Rows from block 3, named by matrix and row number. Rows with one number belong to one channel. Each number is 128 + 24 x the weight over the matrix's rms, rounded and kept within 0 to 255. All counts start at 0. Numbers have three digits each.
# convs0: first 3x3 conv (model.mid.0.convs.0.weight, 256x256x3x3, standardized in use), inputs 66-76, a 3x3 kernel for each
# convs1: second 3x3 conv (model.mid.0.convs.1.weight, 256x256x3x3, standardized in use, transposed), outputs 66-76, a 3x3 kernel for each
convs0.80:142133151130115141130131118133126132118093137123136170151141143120115141112114127120112115091205153127153129142130149114108145116120147132129108134099116118134155125130099123134103123113135117112124103184148131141124142133137118119139120108128138136133127085126117131145139140107107181116138170096
convs1.80:142157117139085131108154124119099128140149130139139102128134103135119111166109151156148126148193113139118114130129121130125124131127128121120150112172107148119110132138135124179108150124123148143107146144108140106113130138107134132119145128127120124133133111119139127117141146142133101106123090158
convs0.81:084088090105104115120126130137152135137147120122134103115110113122134152126138159126149133145162149130138151129153114132149130128132136133140138142153130136156101131145151150165146149160126114136134134151141129137154121132113133157138137144149126129122127136123125142120081094144095145147117149159
convs1.81:099132141129132154139150146119140144089120138075116137109117123102133146105149176082089092074110104079104119126134129125131130127127129116087098112106102129108118108074094084090085107083106104130127111141142110133145096129134096128141101127147109126137118132143131137148101104117120148136155159148
convs0.82:131128135136121149124135117133148123121091110126132171129134134126128140117124126145093125091181155117170112136135132120114129123123145131137115140092096121116152133127108123126084132103122136097133100166158125165115136126126125131132126118125126142125134084112121122160132115126101159137130182082
convs1.82:139138115119072132106172125093096160135176133129132116125138129113088133164110162160150122156164100126082100128128129129122127135127129106126141122171092146102125114137126129168094146101123158132119149130112119089104127138128115117126145131134102119142125120124133129146151141131129058106109102166
convs0.83:124096093121096101130126112124123098123069061107050085113092100121077091134115089204160149175134141169140144125107103126061086129083090122115106124091032087013049127114115128093070118026042183152145160135135156143140126096095127068087131096088117112060118074047094028067129111128127140146107137129
convs1.83:105098106090141138109127138143171164165144116168179151143120142130121147126148132134124115137123116102116109129130128128128131127131129170188193186141151161165177166180176168130141151152163105091050110127074059086043142127128132127126114136127165171181164149145167179172130098115102103138103109121
convs0.84:133133139123117142124130122123137135114100136124140165135140137117123140106115125136106114103211157129169133130135140108114144114120143124127118131100107118134150124127112118132103119119131130104118108184150131156130131131130114123138113112130126137133124087125115128141141119107114168117133166100
convs1.84:139152123129081134117155127119098129146159126138135107133138111131110117171122155152152131139183120121109117130129126131124129134126132120123143117165110143114124132139136127171118144119135144140119140147117115111109139141114130128126150134136120122130135111115144126123139151141122099106113105153
convs0.85:137128147136112145126134119135136129125094131123130184140134140129115142115118132133095118081184159125172115142127146124106146120122157130135110137095110123123160127124098122131094128108129126098126093168158128162117139123135127117140121112132133146130137081125121126164136126118096167124135181080
convs1.85:145149109128081129099162125101094141133167124132127097122135115123096114163110148161152124159183104140103102128127124127124123133127128111125146117171090145108121117141129127173097152115121157138111150135105145101104127140112122123115145131129106118136124110117130120127157144142137064110114093162
convs0.86:093067070121097102125107117168139105175113072142080074111088091150113115150119111150158172169134168143153145144103082168107084164106094149137112163136083138084058150144126165134097157116069122133160145104158132144149130095084165110090169121094138116085148106067131079070065108147089120153095135139
convs1.86:092100134097143154121155146094151161082143137071124139085132140075110158092163180101079079103045069101070085120128130124130128122137128110116115122108110134125123113113108110062086122102104119106109122112118108110105088131138080119140087145146090133150100141157124156166124083106130102154149145147
convs0.87:117164168116133169127140149126134155127155210119207180131153175120144208118130182083101117102134137110137133124157176122169185116150178121137144133159169149206244113134151134167176142175188109117134119140144119141143118160192119161211122146189128140164131155230138207242111104107114123105136135116
convs1.87:126143136142123142151132133112107141080116131077100119101100112091114128116101132101130135107152152115147140122129127121128127127122126099085106102105099126109115096085105088096095113097110123190190128180239130218183102116129098116138123114129090104120079105106111099117115150132147157124149163139
convs0.88:130128134129111140121126131124135133125098135122126181134130133126107141109117135151093108087180183129189124129128143118099149116120157123130118133100112121119159125120112117126110123114131141097120098160173127171127132120134122112146115119142125140132136079125118119163147113106105149127134182098
convs1.88:147142111113088126113154121103098140140172105135126094126137119126094111161120142156159127165184113134113103125129126125124125134127128111136153125155097140113136120152136137167107148124135152138113145139109128115093130140118120123112149137127109120134124109106130119129159147146135054118114114156
convs0.89:135132135124130142120136120135143133101111131126153157136146133112136138093128131119098128095206132125171130137144132101137134105136141131137126120102116121141147126134114117142104121123126120096129106187135132159126135140124112142129106127130138143138114099131116142141130112109120166118128164089
convs1.89:135149127146072132119168125123087136150166162138134107147136127129104126192127170152155143127177125115094121131125131134121131141127133115121134113169124144108110125134132117175121144107125151136141136134123107091124139130127135114132162142152119116133139119131152134126127157135118109097109103160
convs0.90:115163167116132168127140148127134154127156207120208178131151174120145206118131184084101116103134136110137133124158174122170184117151176120137144133159169149206241114134152134168176142175187108117133120141144119141143118159190118161209123146188128140163130155230138207240110101107114123105135134117
convs1.90:125144138142123143151131133112108141081117131076101120102099111093115128116101135101130136107151152113147140122128128121128127127122126101084104103104099127108115095084104087096095113095110123190191128178240130216185103116130098116138123114130090103120081106107113100118114149131147157124150163140
convs0.91:147145157120131136136132111125111136095125160121153128146148159090134151116120101088129128115222113134107124135141160086131151119129119132114107124119156119145132119135114131142141110124128112133137121211116133101118135151160099136140114112113139124135102123157119145108130148109142187098150125116
convs1.91:144169140162102132125123119149096117135110158150161102145131123154149116153097121131131128128212141138154134133128126132127131129126127161115153112161162139136122150124140119188140136139135128134120138152120137128137146131122146138132142120122153125139138112131147130106128162138135164089129086141
convs0.92:127126128120117136117127134122135134113103140118129165131133125116117137102117133143107110107202174137197144126131135111105145107117151125129124128102109116130146122126113116132108118122125134102117109173163132173139128124124115122138109115136124133131120079123111118145141109103113157120131172113
convs1.92:140142123120088129118154128116100130145177121134130103142147119137102111173131153147154133144174120121110111126130125127125125134126129120134140128157110143121128128151136137166119147125134139135117134140114108107099138142117127126117152143137119123130135113114139126130144150145126079113116112151
convs0.93:123093091125095101135127110122124091127075052114039077115102100125079089138114085209158154172135140169140141126110101129058083135078084119113103127096043099006038125112113131097077120038030186150149156133132152142140128097092131068081137096079114107051121083039100019059123112131124147154106142134
convs1.93:099096107088145142107129139137174165159141111157179153143121139126123153114145127134116105140116112105111111130130128129129131127130128164181182182136143155160171160173167159120128146141156105079048115127079068083051140128129132127125108131121158175183159155145161178175129089112102105144110112123
convs0.94:144143155120128136136130113125112138101118154118149130147147158093134144113115102092134123116229124139121129133137158088128149117123123132115109125117147115146135116137109132140133110124132111133126121210121137107123136147157101135137112109116138126138106118151113141111134149105136193101151131114
convs1.94:142165135157102130122128121149099118139114153152163105145134118157148111157103133137135129132212132135148130133128124132128131129125127159119153111163149143136120153129141121187139139140135131139119136151116135125135144133119147138128144122124151124137141114128149130109129158139128153092127088143
convs0.95:142141154123123134136129116118104141107114157116147132145142162091129146114122102099140117121222134150116127129135162090120150116125124127106106128124143110142132117128108129136134105124123115142125119199130143107121135144156100128140112113117130113137111119145107140113134151098127188105155122119
convs1.95:141163129152108129124118117149105113130111132157174104152133113166164106140090107135133124139213134139161130133130119130129126126128123162119158120164146140147123154129147129182138140150138124138102133154116134132130148134111145156121133119110150129143138115123145131108130155142137152101128086138
convs0.96:099147159112120157124134141126135150130153195120182167130146165123140203116132182093118120115142140110135135124158165125163174117143170124136141136156162152195226119137151137167174144172188109123133124144144117136142121159176123159198125143181126136152131148219135187217100106110109126108129143121
convs1.96:120140140137125141149137139100113141064109129061099123092099116080111133109111148092116116101142138106135128121130127121127128126125128093077099092097094120103113086076098076088087102085105122170157133179223129204170093114129088115135114116132080106128072107117113110129117137129149152132159166143
convs0.97:082079072095106118113116123140159128136123093129108080109111094111123131130127135155150157167185160139149168125133086125140101139123112144144121150129101129108062150155143159149112152128091127128140142160151133147164125121090130143110144128120124128103125107092119103077092098149094151147103138150
convs1.97:086111134110117159130159148114143150105132142075129144113124124101128155101159188096087070077108087069070112128133132127130133127129133107084095108115106131108121107090095088099088114081110111124119109134134103117133097131139088127149097130155099126139116134151131150161107095113116134138150141154
convs0.98:137132138131122145124135116132140134113091127129136164140143134126123142108114127129095123095205151127159123137137136115111139115116139129133118129077109124131150127129110119127097123109130126098126105186151128149117137131131121125136116110127133139133126073122121129142132120114109169119127174091
convs1.98:138151122134068130113164131107089134142166138131132106131142117122095115178116161158160137143185117124100107128127128130124126134126130113121138113171107138108111122135134123177109145113125155143135147144114128097107132140119126119123151134139110116131130116118139125128147152142125088104111100161
convs0.99:138138143133117147128134115127137133117090134130144164142147139126117146114113124134096115090210154124154123138138141114109145120122139125131120135088112123136159126126113118130102124111136130101121104188153126145119138135134120120141120112127128140136132078127122138143135124112107173120127171094
convs1.99:142159118131076133112162122107093128145165124133135107133143107123106117170111150160158138144191119127106116130129126129124125133125130113117138114173101136105120123134132124177109143112129154148130145143118133112112136140111128126122146128128109119125132115111138125120149153145124088106116100160
convs0.100:138136143132114147126134118125136132121091135130137168141141137127111146114114126136094114089204159127156120137133144118104147122119142125129116135086111123131158126123112118125103124107135131099121103184157126149116139130134121118142121113128127140134134070128123130147137126112104173122128176093
convs1.100:144157117129078129110157125102092130139165120136135103128140106123102114166108145163160135154193118134109112129130126129125124132126129112120142117174097141108116121138131127178107147115127156146124147143117138110106133144110126126119146126125107118127128111110136122122156153146128076108117097158
convs0.101:135132136128120145122132120129140133113091129127134165137140133123121144106113128134096121098207156130171126133135138113110143112116141126132119128077111121130150125127111117124100121113130130097121108185152130155118134129129118123138115109128129137132124071124120125141136117111111168119126175096
convs1.101:139150122131070130115161133110090132145171133134130106132142118124094112175120158157163138145187121124103108127129127129124126136126130114124140115172106141111117122139136126177112145115129152142134147145120123102102134140118126119121153133139111116130130113116140122130149155141124080105111102159
convs0.102:138137142133116148127134116127139132120090132131139168141145138127115146114114128134092118087203154124154117138135140119107145123121141126130116136086111125131158127124112118128102125108133130098123100183153124147116138133134121119141123113127130141134133073127124131147136125115103174121126177090
convs1.102:141157117131074130109161124101092132140168125134134105130141111121099117167110148162157134148190116133105111129129126129124125133126129109120140115174097138104116120137130124179105146111126158145127147143115138108108132142112126123121144126127106120128128115112135121122156153145128078106114097161
convs0.103:119160174116128173128138146125130154127146213120191197134146179120137210118126180081103113097135141114139134125144181122156191116145186123134141133152166149193254114131146133162172142169187108116132116142149122143143119148200119153232124138193127136160132148206139189255110111097109125103138135107
convs1.103:128143135139120138150130134097100136065114126070097114091099107082107123114098133106134135114156153115150138120128124119127126127123125081076106093100094122109113081081105080093090110097108132213193141211244140222185095114125088114133123114126071095115054099100108097114122151136158150128153160142
convs0.104:135133139124120143120130123127136136111092138126137163136138136119121144104114128130101118101217155133168129131134142109110147109116139126129120126085116119136150122127111117126104121115132126100118109193151134152120131129133114124138111111127130137135125071128118127136136119107115172115131172102
convs1.104:139154123134073130118157130117091127146169135136133106136142115130099110179121157157162139143192123125109113128128126129124126135125130117124142114171112142114114125138136126179117147120129149143132146146117124109111136140117131122121154134139117116129132114116143120123142155142125089104114099154
convs0.105:136136140128119145125134118128139133116093133130139163139143137125120145110116126131096119092210155127160123136138142112110146115118138127130121132087115123136153124127111119131102124112132127098122103188151127147118135133132118122138117113128129141135129073128120133139134122111109172119128173096
convs1.105:141155120136073132114161126110088131145165134133133105134139113126099114175116156159159137144190122127107115129128127130124126134125130113121139114174104139109112123137132124179110146115129155144136147144118129107110134139115129123124151130134112115128133115115140122120147154144124089107113097159
convs0.106:075076072096098110116118122141153127141129094128108081107102095116123126133130139149162148165176160151144163121125088130135101142123115147139122147134106130115065150148141161147119149133097120140138140156151142137161121115086134135111146129121124124101128115089117107078090101144092143148109138154
convs1.106:089117135115123156131152153113150146098126142071123143106124126101132153103167185088079070079104080072087105127135130127134132126130134105083099113109105128111121108080097088092087111091106105125115110135128105123130095134134089130146094136156098127140118135152132149160106094113119137135154150149
convs0.107:139141141122128141125134113131135136095112138127155143142152143104133141101116117114106126105226126122146129134146140094133142113124127127134126121095125124150145123135116116136116120119134118107126114213130127138123135144134107140133111112122137140141110097135120146120132128110127178110134155098
convs1.107:135161133146075132123156122128087119143146160134143105146139118130116126188125164153151142126188131120111132132128129133124130136125132120113132105171133131110110134126131113181126140116128150146141139145120119116138142133126135128136158134142124113123134118127148131117130156139120125091117099157
convs0.108:134135142123120141124131119127133138109094141124141157137140138118125145101111124126106116102224151133164128134137143107112147109119134126128121128087118120139148121129111118129108121117134124104120109197146135148122131133135112125137110110126130136139124077130115130131139125108118176113135168104
convs1.108:139157125138074132119154129121091124145158138135136104139139113132109111180122157155158140141194124126115116131127127129125127134127130118120141113171117141116112131136137123180119145120128150144130143149118124112118140139117134126123154132138119115128133112117143123119138158141123101101117095153
convs0.109:127108100123102104130130118122121099124076065104051088119111110122077093131112096205157145172137140156139140127118109126064090125082092116111095125095046079015050126112112129096074113025045190152144157136133150143141128113101128071090128098091117109063121086052091032070132112127131147149111138134
convs1.109:104096108096135137104120134146178167163123111176191154139111138135126147107118111135130118144137125111123120130131128128128132126128127179197199186140152164167180171186181169133147156155167108094055121137094064100056143126128136126127108122115168177184165140136168168165133106117105120139100106121
convs0.110:139131144134111149130130115129134131118084124130140170138137142128111143122108123138106112095202163127145123139129139119099141127120140129126114136082098119127161129122109120116096123100138130106121105183159131140118140127133123114138127105128129135134132073117121133151133129116104173125134171094
convs1.110:144158114124075133104159127097101127134168121128133102132144102119107108162110152160154129157186109130109106129133124129127125133127130114114145120171094138110123124131130125173103146115125152149114146150105140110110133143104119130119142130130106121128125112114131128129155142146126077104119104164
convs0.111:126110101123101103133133115120121098125081061106049084116114110123082092134114092208162148171138142162138140125119112127065089128086090115109098125098050087011047125111111130099081113030042185154143154135134148140140126116100127072089130099089114108062121090049094029066129111127130148151112138138
convs1.111:103098106095139140106122134143176170159124109172188156142110136132126145103117111133126114142135124110123122130132128128129132127128127173190192183135145160164176167180175164127140152149165106090053120139088068102057141125127135124126106122115163178185162139137164169166132102116105124142102109125
convs0.112:101077077120110113117113117158147112149097060128078084111092089141122113137114106151145169164159172144176156135109079154109084146101097145141106153113070128065059150143122157123081146094069124126161139138160136167150130101083155118093153109099135125091139091057116069076082103144097134151106150139
convs1.112:099094120093121148123158150101140157104150132081127139097133128091095145110162186122105082118088072097056078122129131125128128126133129107116118125119109134120124113122112114087089127099110141116109130125118100104103102127135092114134100143146094122144104131149125154165127097108121093143139134150
convs0.113:081077069100089113120113126131150121145115084129105074097101099117111123141125121171163144154177183151136163115125086128112100146112101132135123163135077136106050142141145165147105162122074143143134122151167144131160117115085128125106155116105112116103131101070122102067105113144103154159117144160
convs1.113:088117128096117159124156145113149139127127122075130138119123111113128150101167165104075067102117069086097117131136126129131130125132131112089114126116092122109123116089102104101076113093112118120102121139121108130138114137126098136143093141144098129139124131144124151154114088121109132141150151154
convs0.114:138141136121127141129134117119131131091118136129152130136150149101126141109112111131113114122246145129140133128147137086131142115123121120127124120097120119138138125131124114128117115116132130110112126228141129132125134143135099136135111111118123137136105102123119138112141128109139172121144148120
convs1.114:130162136136079136135148128134097116151138137136141111147134110131123123179120150148151141123197139113122132132131129132126133135125133129116134116168131134110124139125133121176134133113140142148141130154122109133134148137122133132136155128140134118124138116119154134124129160143111135089114107148
convs0.115:140141146134116149130135117128132130119090140129137165148147144125112150118113124133098112093216165129154119142132146119105148121121139126132112130081112120137161126128109118126105122113137129102117107194159130138111145135139122119142122109127131139133130073129121133146139133111103175123132175103
convs1.115:146161110136079128112159122112093123138164117139135101129137103129107109169107138160158140152200120134115115130128123130124123132127127116121145115175102141110113126135132127181111149118127155146128144144114139114112134139103131129115147125121112120124132114108138121116152155149130081108119097160
convs0.116:138134138132123146125136119132137130111090127130134167140142138124121143108112125136098116102207163131165122139135140115110140117117141128131114123070104121128154129129112118119099118111133129096120113193157131153116139131134121123137115110127132138128123072121119124145134124112110167123131175100
convs1.116:141152115131073129116160132112090130141169128136132106127138115125096109175113155158166141148193120127105106127128127130124126135127130116125140117172107139107115123138137127177114145115127152144133146145114127105103134138116127119120153132134113118127129112116140121129147156142125081105111101159
convs0.117:141140147135120147130137116132134132115093137126138161148149147125119146115118125126098118093218161128151120143137145115112143118121138132135115130082114123140158128133112120130105123113136125101122107197153131140113144137140119124138120112126136140135126076127120134139135135112106178122133171101
convs1.117:142161114142075130113161124116089125145157130135135102130134109129103113176113150159157141145198120132113117130127125132124125134127129115119139112174105139109110125132132122182112148115126155146131144143110138112117135136110133124120151128129115117125135112114140123117144157145125093102116094160
convs0.118:128116117128122138116123122136138131108078109119117162124124119124124135098105127147111122126185164140191135134127124119108125105106141131136118111051080108102138131126112116099080114093123133104119126169155141170125129115114124124125107101127133136119111068103107096140124112109114146124130166105
convs1.118:139133120118083123123164148105100141136183139133118107126145130120078107179145170154175142149172113117096093122128129126124126135130130119130141126151116144113124126145140133160119149120127144144130141148107099088091129138129119109117155147146112117134123110123143129148145149131123061104107108154
convs0.119:123166176122132179130141151126129160127142213118195200138147181120137215119127183072096107091133138118139135126146186122157194116149191122132142134151165149195254112130146132162174141170190107111130115143149126147143121150202119155240123141197128138163131147212140192255110108091106127103141135106
convs1.119:135143133145120138153130132100098130067114123076095112090093102084105116115094126112144147119162159117154141120128124120127125128122124079073105093101083122108107081080104080094090111100111138236204145231249144224191096112120090114131125113126067087107052093092105092105123157140160148125153157140
convs0.120:095123133111115141121136138134145149135148154122152138128131138128141176120136180102131121123152142114137141130165142131163152122137153131142143140157148151178163126147157144171168150172166107127131125146143118135144124158147132161166129144161131139142133143167131167166081098120102134130123153141
convs1.120:115135143133131151147145145105121140073109132059105129099107120086118139102129163090107104094126121090119121124131129123128130125127129094072089098096092124103116087070091072083076102077101117156141125166172118157151096120131089119137105121140090112129089115129119122139109122125132150136163164147
convs0.121:140142144134118148129138117127134132116094140127137164147149145124117147113117125130092116091218161129158120141137144115110148118124138127134117131083113122141159127132114116131107122116137128099119108197156130144115141137139117122140119112125131142135130077131118135143138128109107175121130173101
convs1.121:144160113138076128117161122116087124147161126139132103131134110130101113177112147159159143145200125133114118130127125131124125134126128115122140114173107139108114124134134124183114148116126155145134143143116136115115137137109133125120152128125114117125134111111141119116146159147126089105115099159
convs0.122:148144150134131143131140110136129128103105123128139144150159150116128139113116124110102126101225138119132120146140143107127136117121130138136113125076120125140145135140112121129107122109130114102128113211136124128119146145140119134130120108121143141136117089124121139123132143120124184126138168099
convs1.122:130161120147075134114160123123089121144145154129145108131130110123111122175109167159151137133194117127108125130127126134124128134127130119114134107174125137111104134125129113184116143112120154147134148145100132107132134131113135124130150126133121116126138108131142130123133154140118118097118093162
convs0.123:139142145133116148129136118126132131117094141128138165147149144127115151116116125133097112091217164129155120140135146116107150120122138127131115130084112120138160127130111117129108122117137130101118107195159130141112143135139120120141121111126130142135130075132119134144140130108106176122132174104
convs1.123:146162111137079127114157122114090123142164119140133101131136104131104110171111139159159141149201123134116117130128124130124123133126127115121143115174103141110114125135133126183113149117129155146131143143117138116113135138104132128117149126122113119123134114107140120114149158150128085108117099159
convs0.124:091084081111102114121118124143145118151118079126093079106103094129121117136126123151165157165171174146158157129118088143121095143114103140136117159135092130094065147142136168145108152123085124138144138146158138148153125111088145128107153125108124116094135109076118089076084109143101138151101148154
convs1.124:098108131107129153130149147104145149094126131074127143101125130092121153096152175099086075099098080090087099124132130126131133123129131108100114121108102132118126111101107100082081119096110115120108118135124104118116101128132089125143089131142097128141112132148128151159117098113121123144149146147
convs0.125:143138149135120149132137114135131129116090133127138162148148146127118146119116126126100118095213163127146120145134144116107141122122136132131112130078111124137159131133109121125100123110136123104122106193156130135115144138139124122137122110126137138134128075124122136144132135116105178124135172103
convs1.125:142162112140074130110159124114095123138158127133137101129136104127110111169111151158155137148196115132112113130128124131125123131128127115116143113173105139109108126130131122181108147114125153148128146147106138109119133137106129128118147129128114120125134113115137124118147152145126091103121095162
convs0.126:143131147137122149132138113140132127114082119126135165143140148129116139121118127126105121099206162126138118144130142121105136127121138138132107131071098119126160135128106123115088121101139120104126108193163133134115144129139129121135128108126136134130123074113121134147127134121103176132134173101
convs1.126:140155109133069132105163127104102128135163132127134101130140105123104103168113158160155133152189106131103106128130123132126123133129130116114142118172103138109109128128130123177101147112120150148123145147102140100115131138104124128115143130132110119129130114121131130131148145143124080098120099164
convs0.127:126105107119100105120130120120120105116053079081071095118105111112083095116115105198152139170136134169139138123115113114074096107084100116108074114059062067039068122108106119068078102035070187154144160140134152142137123090105115072096110078099117104073110057071056056082141118112126140134116125126
convs1.127:124110112111116121100108129148167155169139126191177142147128142147128130132121112136146130146151135120131115127131128125128132126127126193208220192157165171162172183198200178154170170167176098110056111131098082108057149135131140134129120130125182172175170142135168150143143124122113114118092089112
convs0.128:138141143134127151123137124133138135108101139127149164144154143125123149107119132128086114097214146119154119140144142115123152115128142128142124128079119126148163129136121120123108125119142126091114108210151127145118141141138122132145114120131136148138124084136122143152133124110116165120125164103
convs1.128:142157121136066130122164129105085126144172133137138108133142112123103119180117153158165149136190126120106115127129127130124126135127130112120132111180111131104111117130131119183118141107123155151149137140122129115125135140115126123127154131132108115124132126111143128123143162147119089098110105162
convs0.129:080085096103103116118125136142146137136139126125119109121108108129135155125132165113148147145164148127145149132138115136148131129128139139142134139146126139143112137145146148160145147153132102136147136151141128143154123124115138152144137137148131131122130131125126134128063096140088136137109150153
convs1.129:105130142127132154139149151103136144069119139059110133091118128083124149107145180084089086080107096082096098122132130123129129125128130096074091092100102129109117091075093076082083113084102107135128115148139111130131086127137083122141101129149091124135091126143125137152109107117132139134161157147
convs0.130:136139141130129147121134124132137136099102140130151162140154143122126147101119130124090112106221142122157124134143140110129149110125140130140126120079120127149157129137119118124110122123140123093111116215148127147121137141135119137142111118132136146140116086137121141147134124109125164119127163106
convs1.130:138156124138065129127162130114085123146167143134136108135142117124106119186125160156166149132191131117109121128129129131124128137128131116117131110178117132106109119129131118183125140109124152150150136140123120115130137138121127124130159134141114114123133125117148126125136164144118099093109101159
convs0.131:136115120126102111128120113121111105122044082102069101130122141117079104123098092195146128151146142156127142131114127121071103119076103112093073125076078077040070122100093125084088109033069187144131140144140142127136133112118120065101119061101118093083122063073087054081137131110127158142122127125
convs1.131:118119114108119130099114132127168148145129107174184123125125135132140121103098105144134114165181125133134107127133125126132129125129124177193192164157142149159166173182173164155142152156158116112057130148079111117052137136124133141118106117112153169173145131124139148141150119124126117127108085125
convs0.132:138141142134128150122137124132138135105102139129150163143154142124125147105118131127086115100213145120156120138144142114126150113129141129143125125079119127148161130137121118123108124121141125090112111211148125147119142141136121135144113120132137148139122085137121142151133122109117164119125164103
convs1.132:140157121139064128124165129110084125146170136137136107132142115122102120181121156158166149135189128117106120127129127131123126136127130112119130110179111131103111116129131118183119141106123156151151138138123126115126135138117127122128157132136109115122133126113145129124140163146120092096111105162
convs0.133:103095085112132134110123125147164136112120106132141107117117101113138137116114122139127144161211152114160156134136094113150112126130115143153128130108096130117088151158138137131101141120099114105139142184147119163156131124090127160117127127121131150121109101103126128103092093139111153133101140135
convs1.133:097111134111084153139165150119118148125147146086126141121133119104120150135150194124122106094129104074061115130130132128127130133127132103094090107138111130098122108106104095125100122080115132143138118134134100107132111132138099122148123128157102111133115130146133145162110111113110121128129134162
convs0.134:137139141127132144121135124128133136094110140131155154138155144114132148099115126119094109114228136124155128133145141098136148112124135132140128117080121127151152130138120114122115123124140124097110125222140126143123136144135114140139107116130135145143109093137122144138135126110134163117135158106
convs1.134:138159134140066130131157131125086121146162154133142110142145118124111120189128162154164149125193137114113126130129129131124129137128131118116128108178126129107111127128129116182132135111128147151152135140125115120142141137125130126134160136143120112121135124119151128123130164142117108087111102157
convs0.135:140138144127128142122132123127127138098107144129151150140151150116129149102113123119104107117236145123150131134140144099127150111121130131132124121082122124148150127136118120123119121124137123102110126228143128135123137142138114133140108111125135139142114093136119143129136132108136168115138155111
convs1.135:138161136136076128128150130128091118143155148131144110143144114128123111178119155153160144128199133117121126131129126130126129134127130120116131111180127134116114133127131120183132139118131145150147137148123121124140139139120132134130155130136124115123134121119148132120135164143121113089114099152
convs0.136:137142138128134146121137123130139135092114136132158155137161142111135146100117129120094109115224128120153126135148137100140143111127137131141131113081122129155153131139122110124113124123139122092110123219136126146122137147132113144138108119131137149144107097135121148139135124109133162120129157105
convs1.136:135157133143062131132163132125086122151167155130141111142142120122111126190129167155166152123188136108105128130129129133124129139128132116114124105180127126102112123126127114181130136103125150152155131135125108118142142136127129124135161136144117112118136127122153135127126164142115111087111104163
convs0.137:087133145108113144123134141130142148133148167124167147128137150124139185119132182092126126122153142114137138128162151131162155122138159129140141134155151149186180123142152138167166144170171100127137129150143123137143122159157129159175128143171130136144130143175131171184085099118103128122124143138
convs1.137:118141145136128153145141146104119142069108136066104126101111124084123141106123164086107106092128121095121116123131129122128129126126128092069094095097098125106115096068096083087085107084104114154143125163173119160150097121133093121140111120141088114133085116130119120138111125123138147129160162143
convs0.138:138139143132127149123135124133135136108098139125146164143152143126121148106117131127089113100216148120158121139140142114122151113125142129140124125077119125148160128136119119122109124120142127094115112209153129146117141139138122130144114115131135146138124083136121141150135125110119165120128164105
convs1.138:141156121137068130121161130110085123144170136139137110131144112123104115180118155157165147138192128121111115127129126130124126135127129113119133110177111134106110118131131121183120142110124154151146136142122127112123134139115125124124155131133111116124132124112144127124143163145120089097110103161
convs0.139:074097112096100122121126123133148143132141125124136117120119125122130158122128168113145140145169148125144151128153122128151131125128143134144138135147128143160120130146150141162146145160136107133141141157145128142155118137124131154148132136154128133130125131128125145140077096139097142142114149154
convs1.139:106136144129124153141146148113129140082118140069114132105117124092129146108138174089096095081118107081104112124132129122128129127126128101072088101105102127106117103075094084092089112083105108142131116145145110138141095127134092124144105128148097119132098126139128132148106116120127144131154156147
convs0.140:134112113125108104131129115122116102124075071108062094125116125119082096130104089204159136169142140155132141128111119124064096126071096112098073125095069082029059122106102128090088110032053193149136154140135140132140131103111124067097124071095118096071123087063095047074137120114130153146115125129
convs1.140:111107113107130132103110130142173157148117110180191139130117136136136135101107105136132115155157130125137111128133128126131132125127125182194193177143153159165172171181175169139150155156164106102054127146089091116061138129129135134125107118112166176177152135131155149145140115118119128136101094120
convs0.141:142129132132097114131116112121110101125048087094073111135128150125080118121100097189138123138155148151127135135111138125075107117080106120104071127062083079043085125103092126082091112034089179140122128146145144123133137117127126065105119066105121101084126054077085055089139140112124162140132138124
convs1.141:124128109108111126096126137111155141139137105161177114121126129125136103097097114147137111172191112140128098127133123126133127125130124164176185151166123141151154165169166150160126152149145128123064136151071123114063131139118125144110104119112135158166133129119132144139155120129130099125115085139
convs0.142:136135142128126146122130125127132137103100142126147161138146146123125151104112128126099107114229152128163128134137144108120153111119140129135124123081116122149154126135119120124113122122138126099111121216150130144122136137137119130143111113132133139140119084136119136142137125108129166115133160111
convs1.142:141156128133072127125153131116090122146172141135138108136146114129109107179123154155163144134194129119115117128129125128124126134127129117120135112176119134113114126133133124183127143118130148148142137146123121118125138140117128128124156133138118116124133122115144125123140163144121096095112098154
convs0.143:090141151110116151123134142128139148131150178123176154127141156123140193116131181092121124120149140113137136125162157129164161120142162126138140133155156149189203119139152136167168142171179104123134126149144121138142122161165126161184126143178127137147129146193133179199092101115104124117128143132
convs1.143:121143146137126152147138145101118141066109136065104127098108125082121142110120159086109111094133128098128118123130128121128128126125128089071095094096098124105115094071098084088088106085106115158146127172184122178152097119134092119140115119139083111131081115125116116134114129126141149128158163142
convs0.144:085103105108105129123128139124149141140150119119135102111128127121135161122138149134152132139164155126140151119165124130151133123134129120138137143160126140156100122147160145176148152164119129137130129148150124133151117154123128156144132143136115132127130138126124144110094101141107142157116156163
convs1.144:101132142124134154144150136125138140115119131080120140124112121111130150102141156086089084076112116078113131128136128128127132125128129118098103123106099127107125116080096094090083104080114106129122111144155106142152111128134100127142101125137111127136125127137131137144104107121113153140151162143
convs0.145:138129151139113140124124119133124123125082128124115191133131147134106139123100136151106115099172177128171113137116145129094145125106156131131105137085103117103167130118095123106087123098137138111124103167171129161110139115139132107141125094137131135128137079120118108169137136117110160123134173084
convs1.145:152139102121082125102149129096104145121163109140134097113138118127103106148097140154158120177188104145113090125128123126128120133128124114134154122163095143121131121146137136173103159126125151134101151142098143100091120138112118130102139126121108127139118110114129118131166139139144053116109095157
convs0.146:151154162125133134136135120122111133092124160124147123150155167090130152115129102089135133119214121134102112138142168084130156117133119129109100126120156120146128122132113129127142111126126110143139126214123130098107139155166098136144110119116137121129105121152118143106133154117148177108153125125
convs1.146:146172134168108129130116116153105120138105154157167106149125122158164119146088109126123128130216147138163135134129122132127131129126126163119156119163160140139122151126145122187142130142141120126116135154127139133132150126119150143129141117119164133142146117132148130107126166138141175090127094134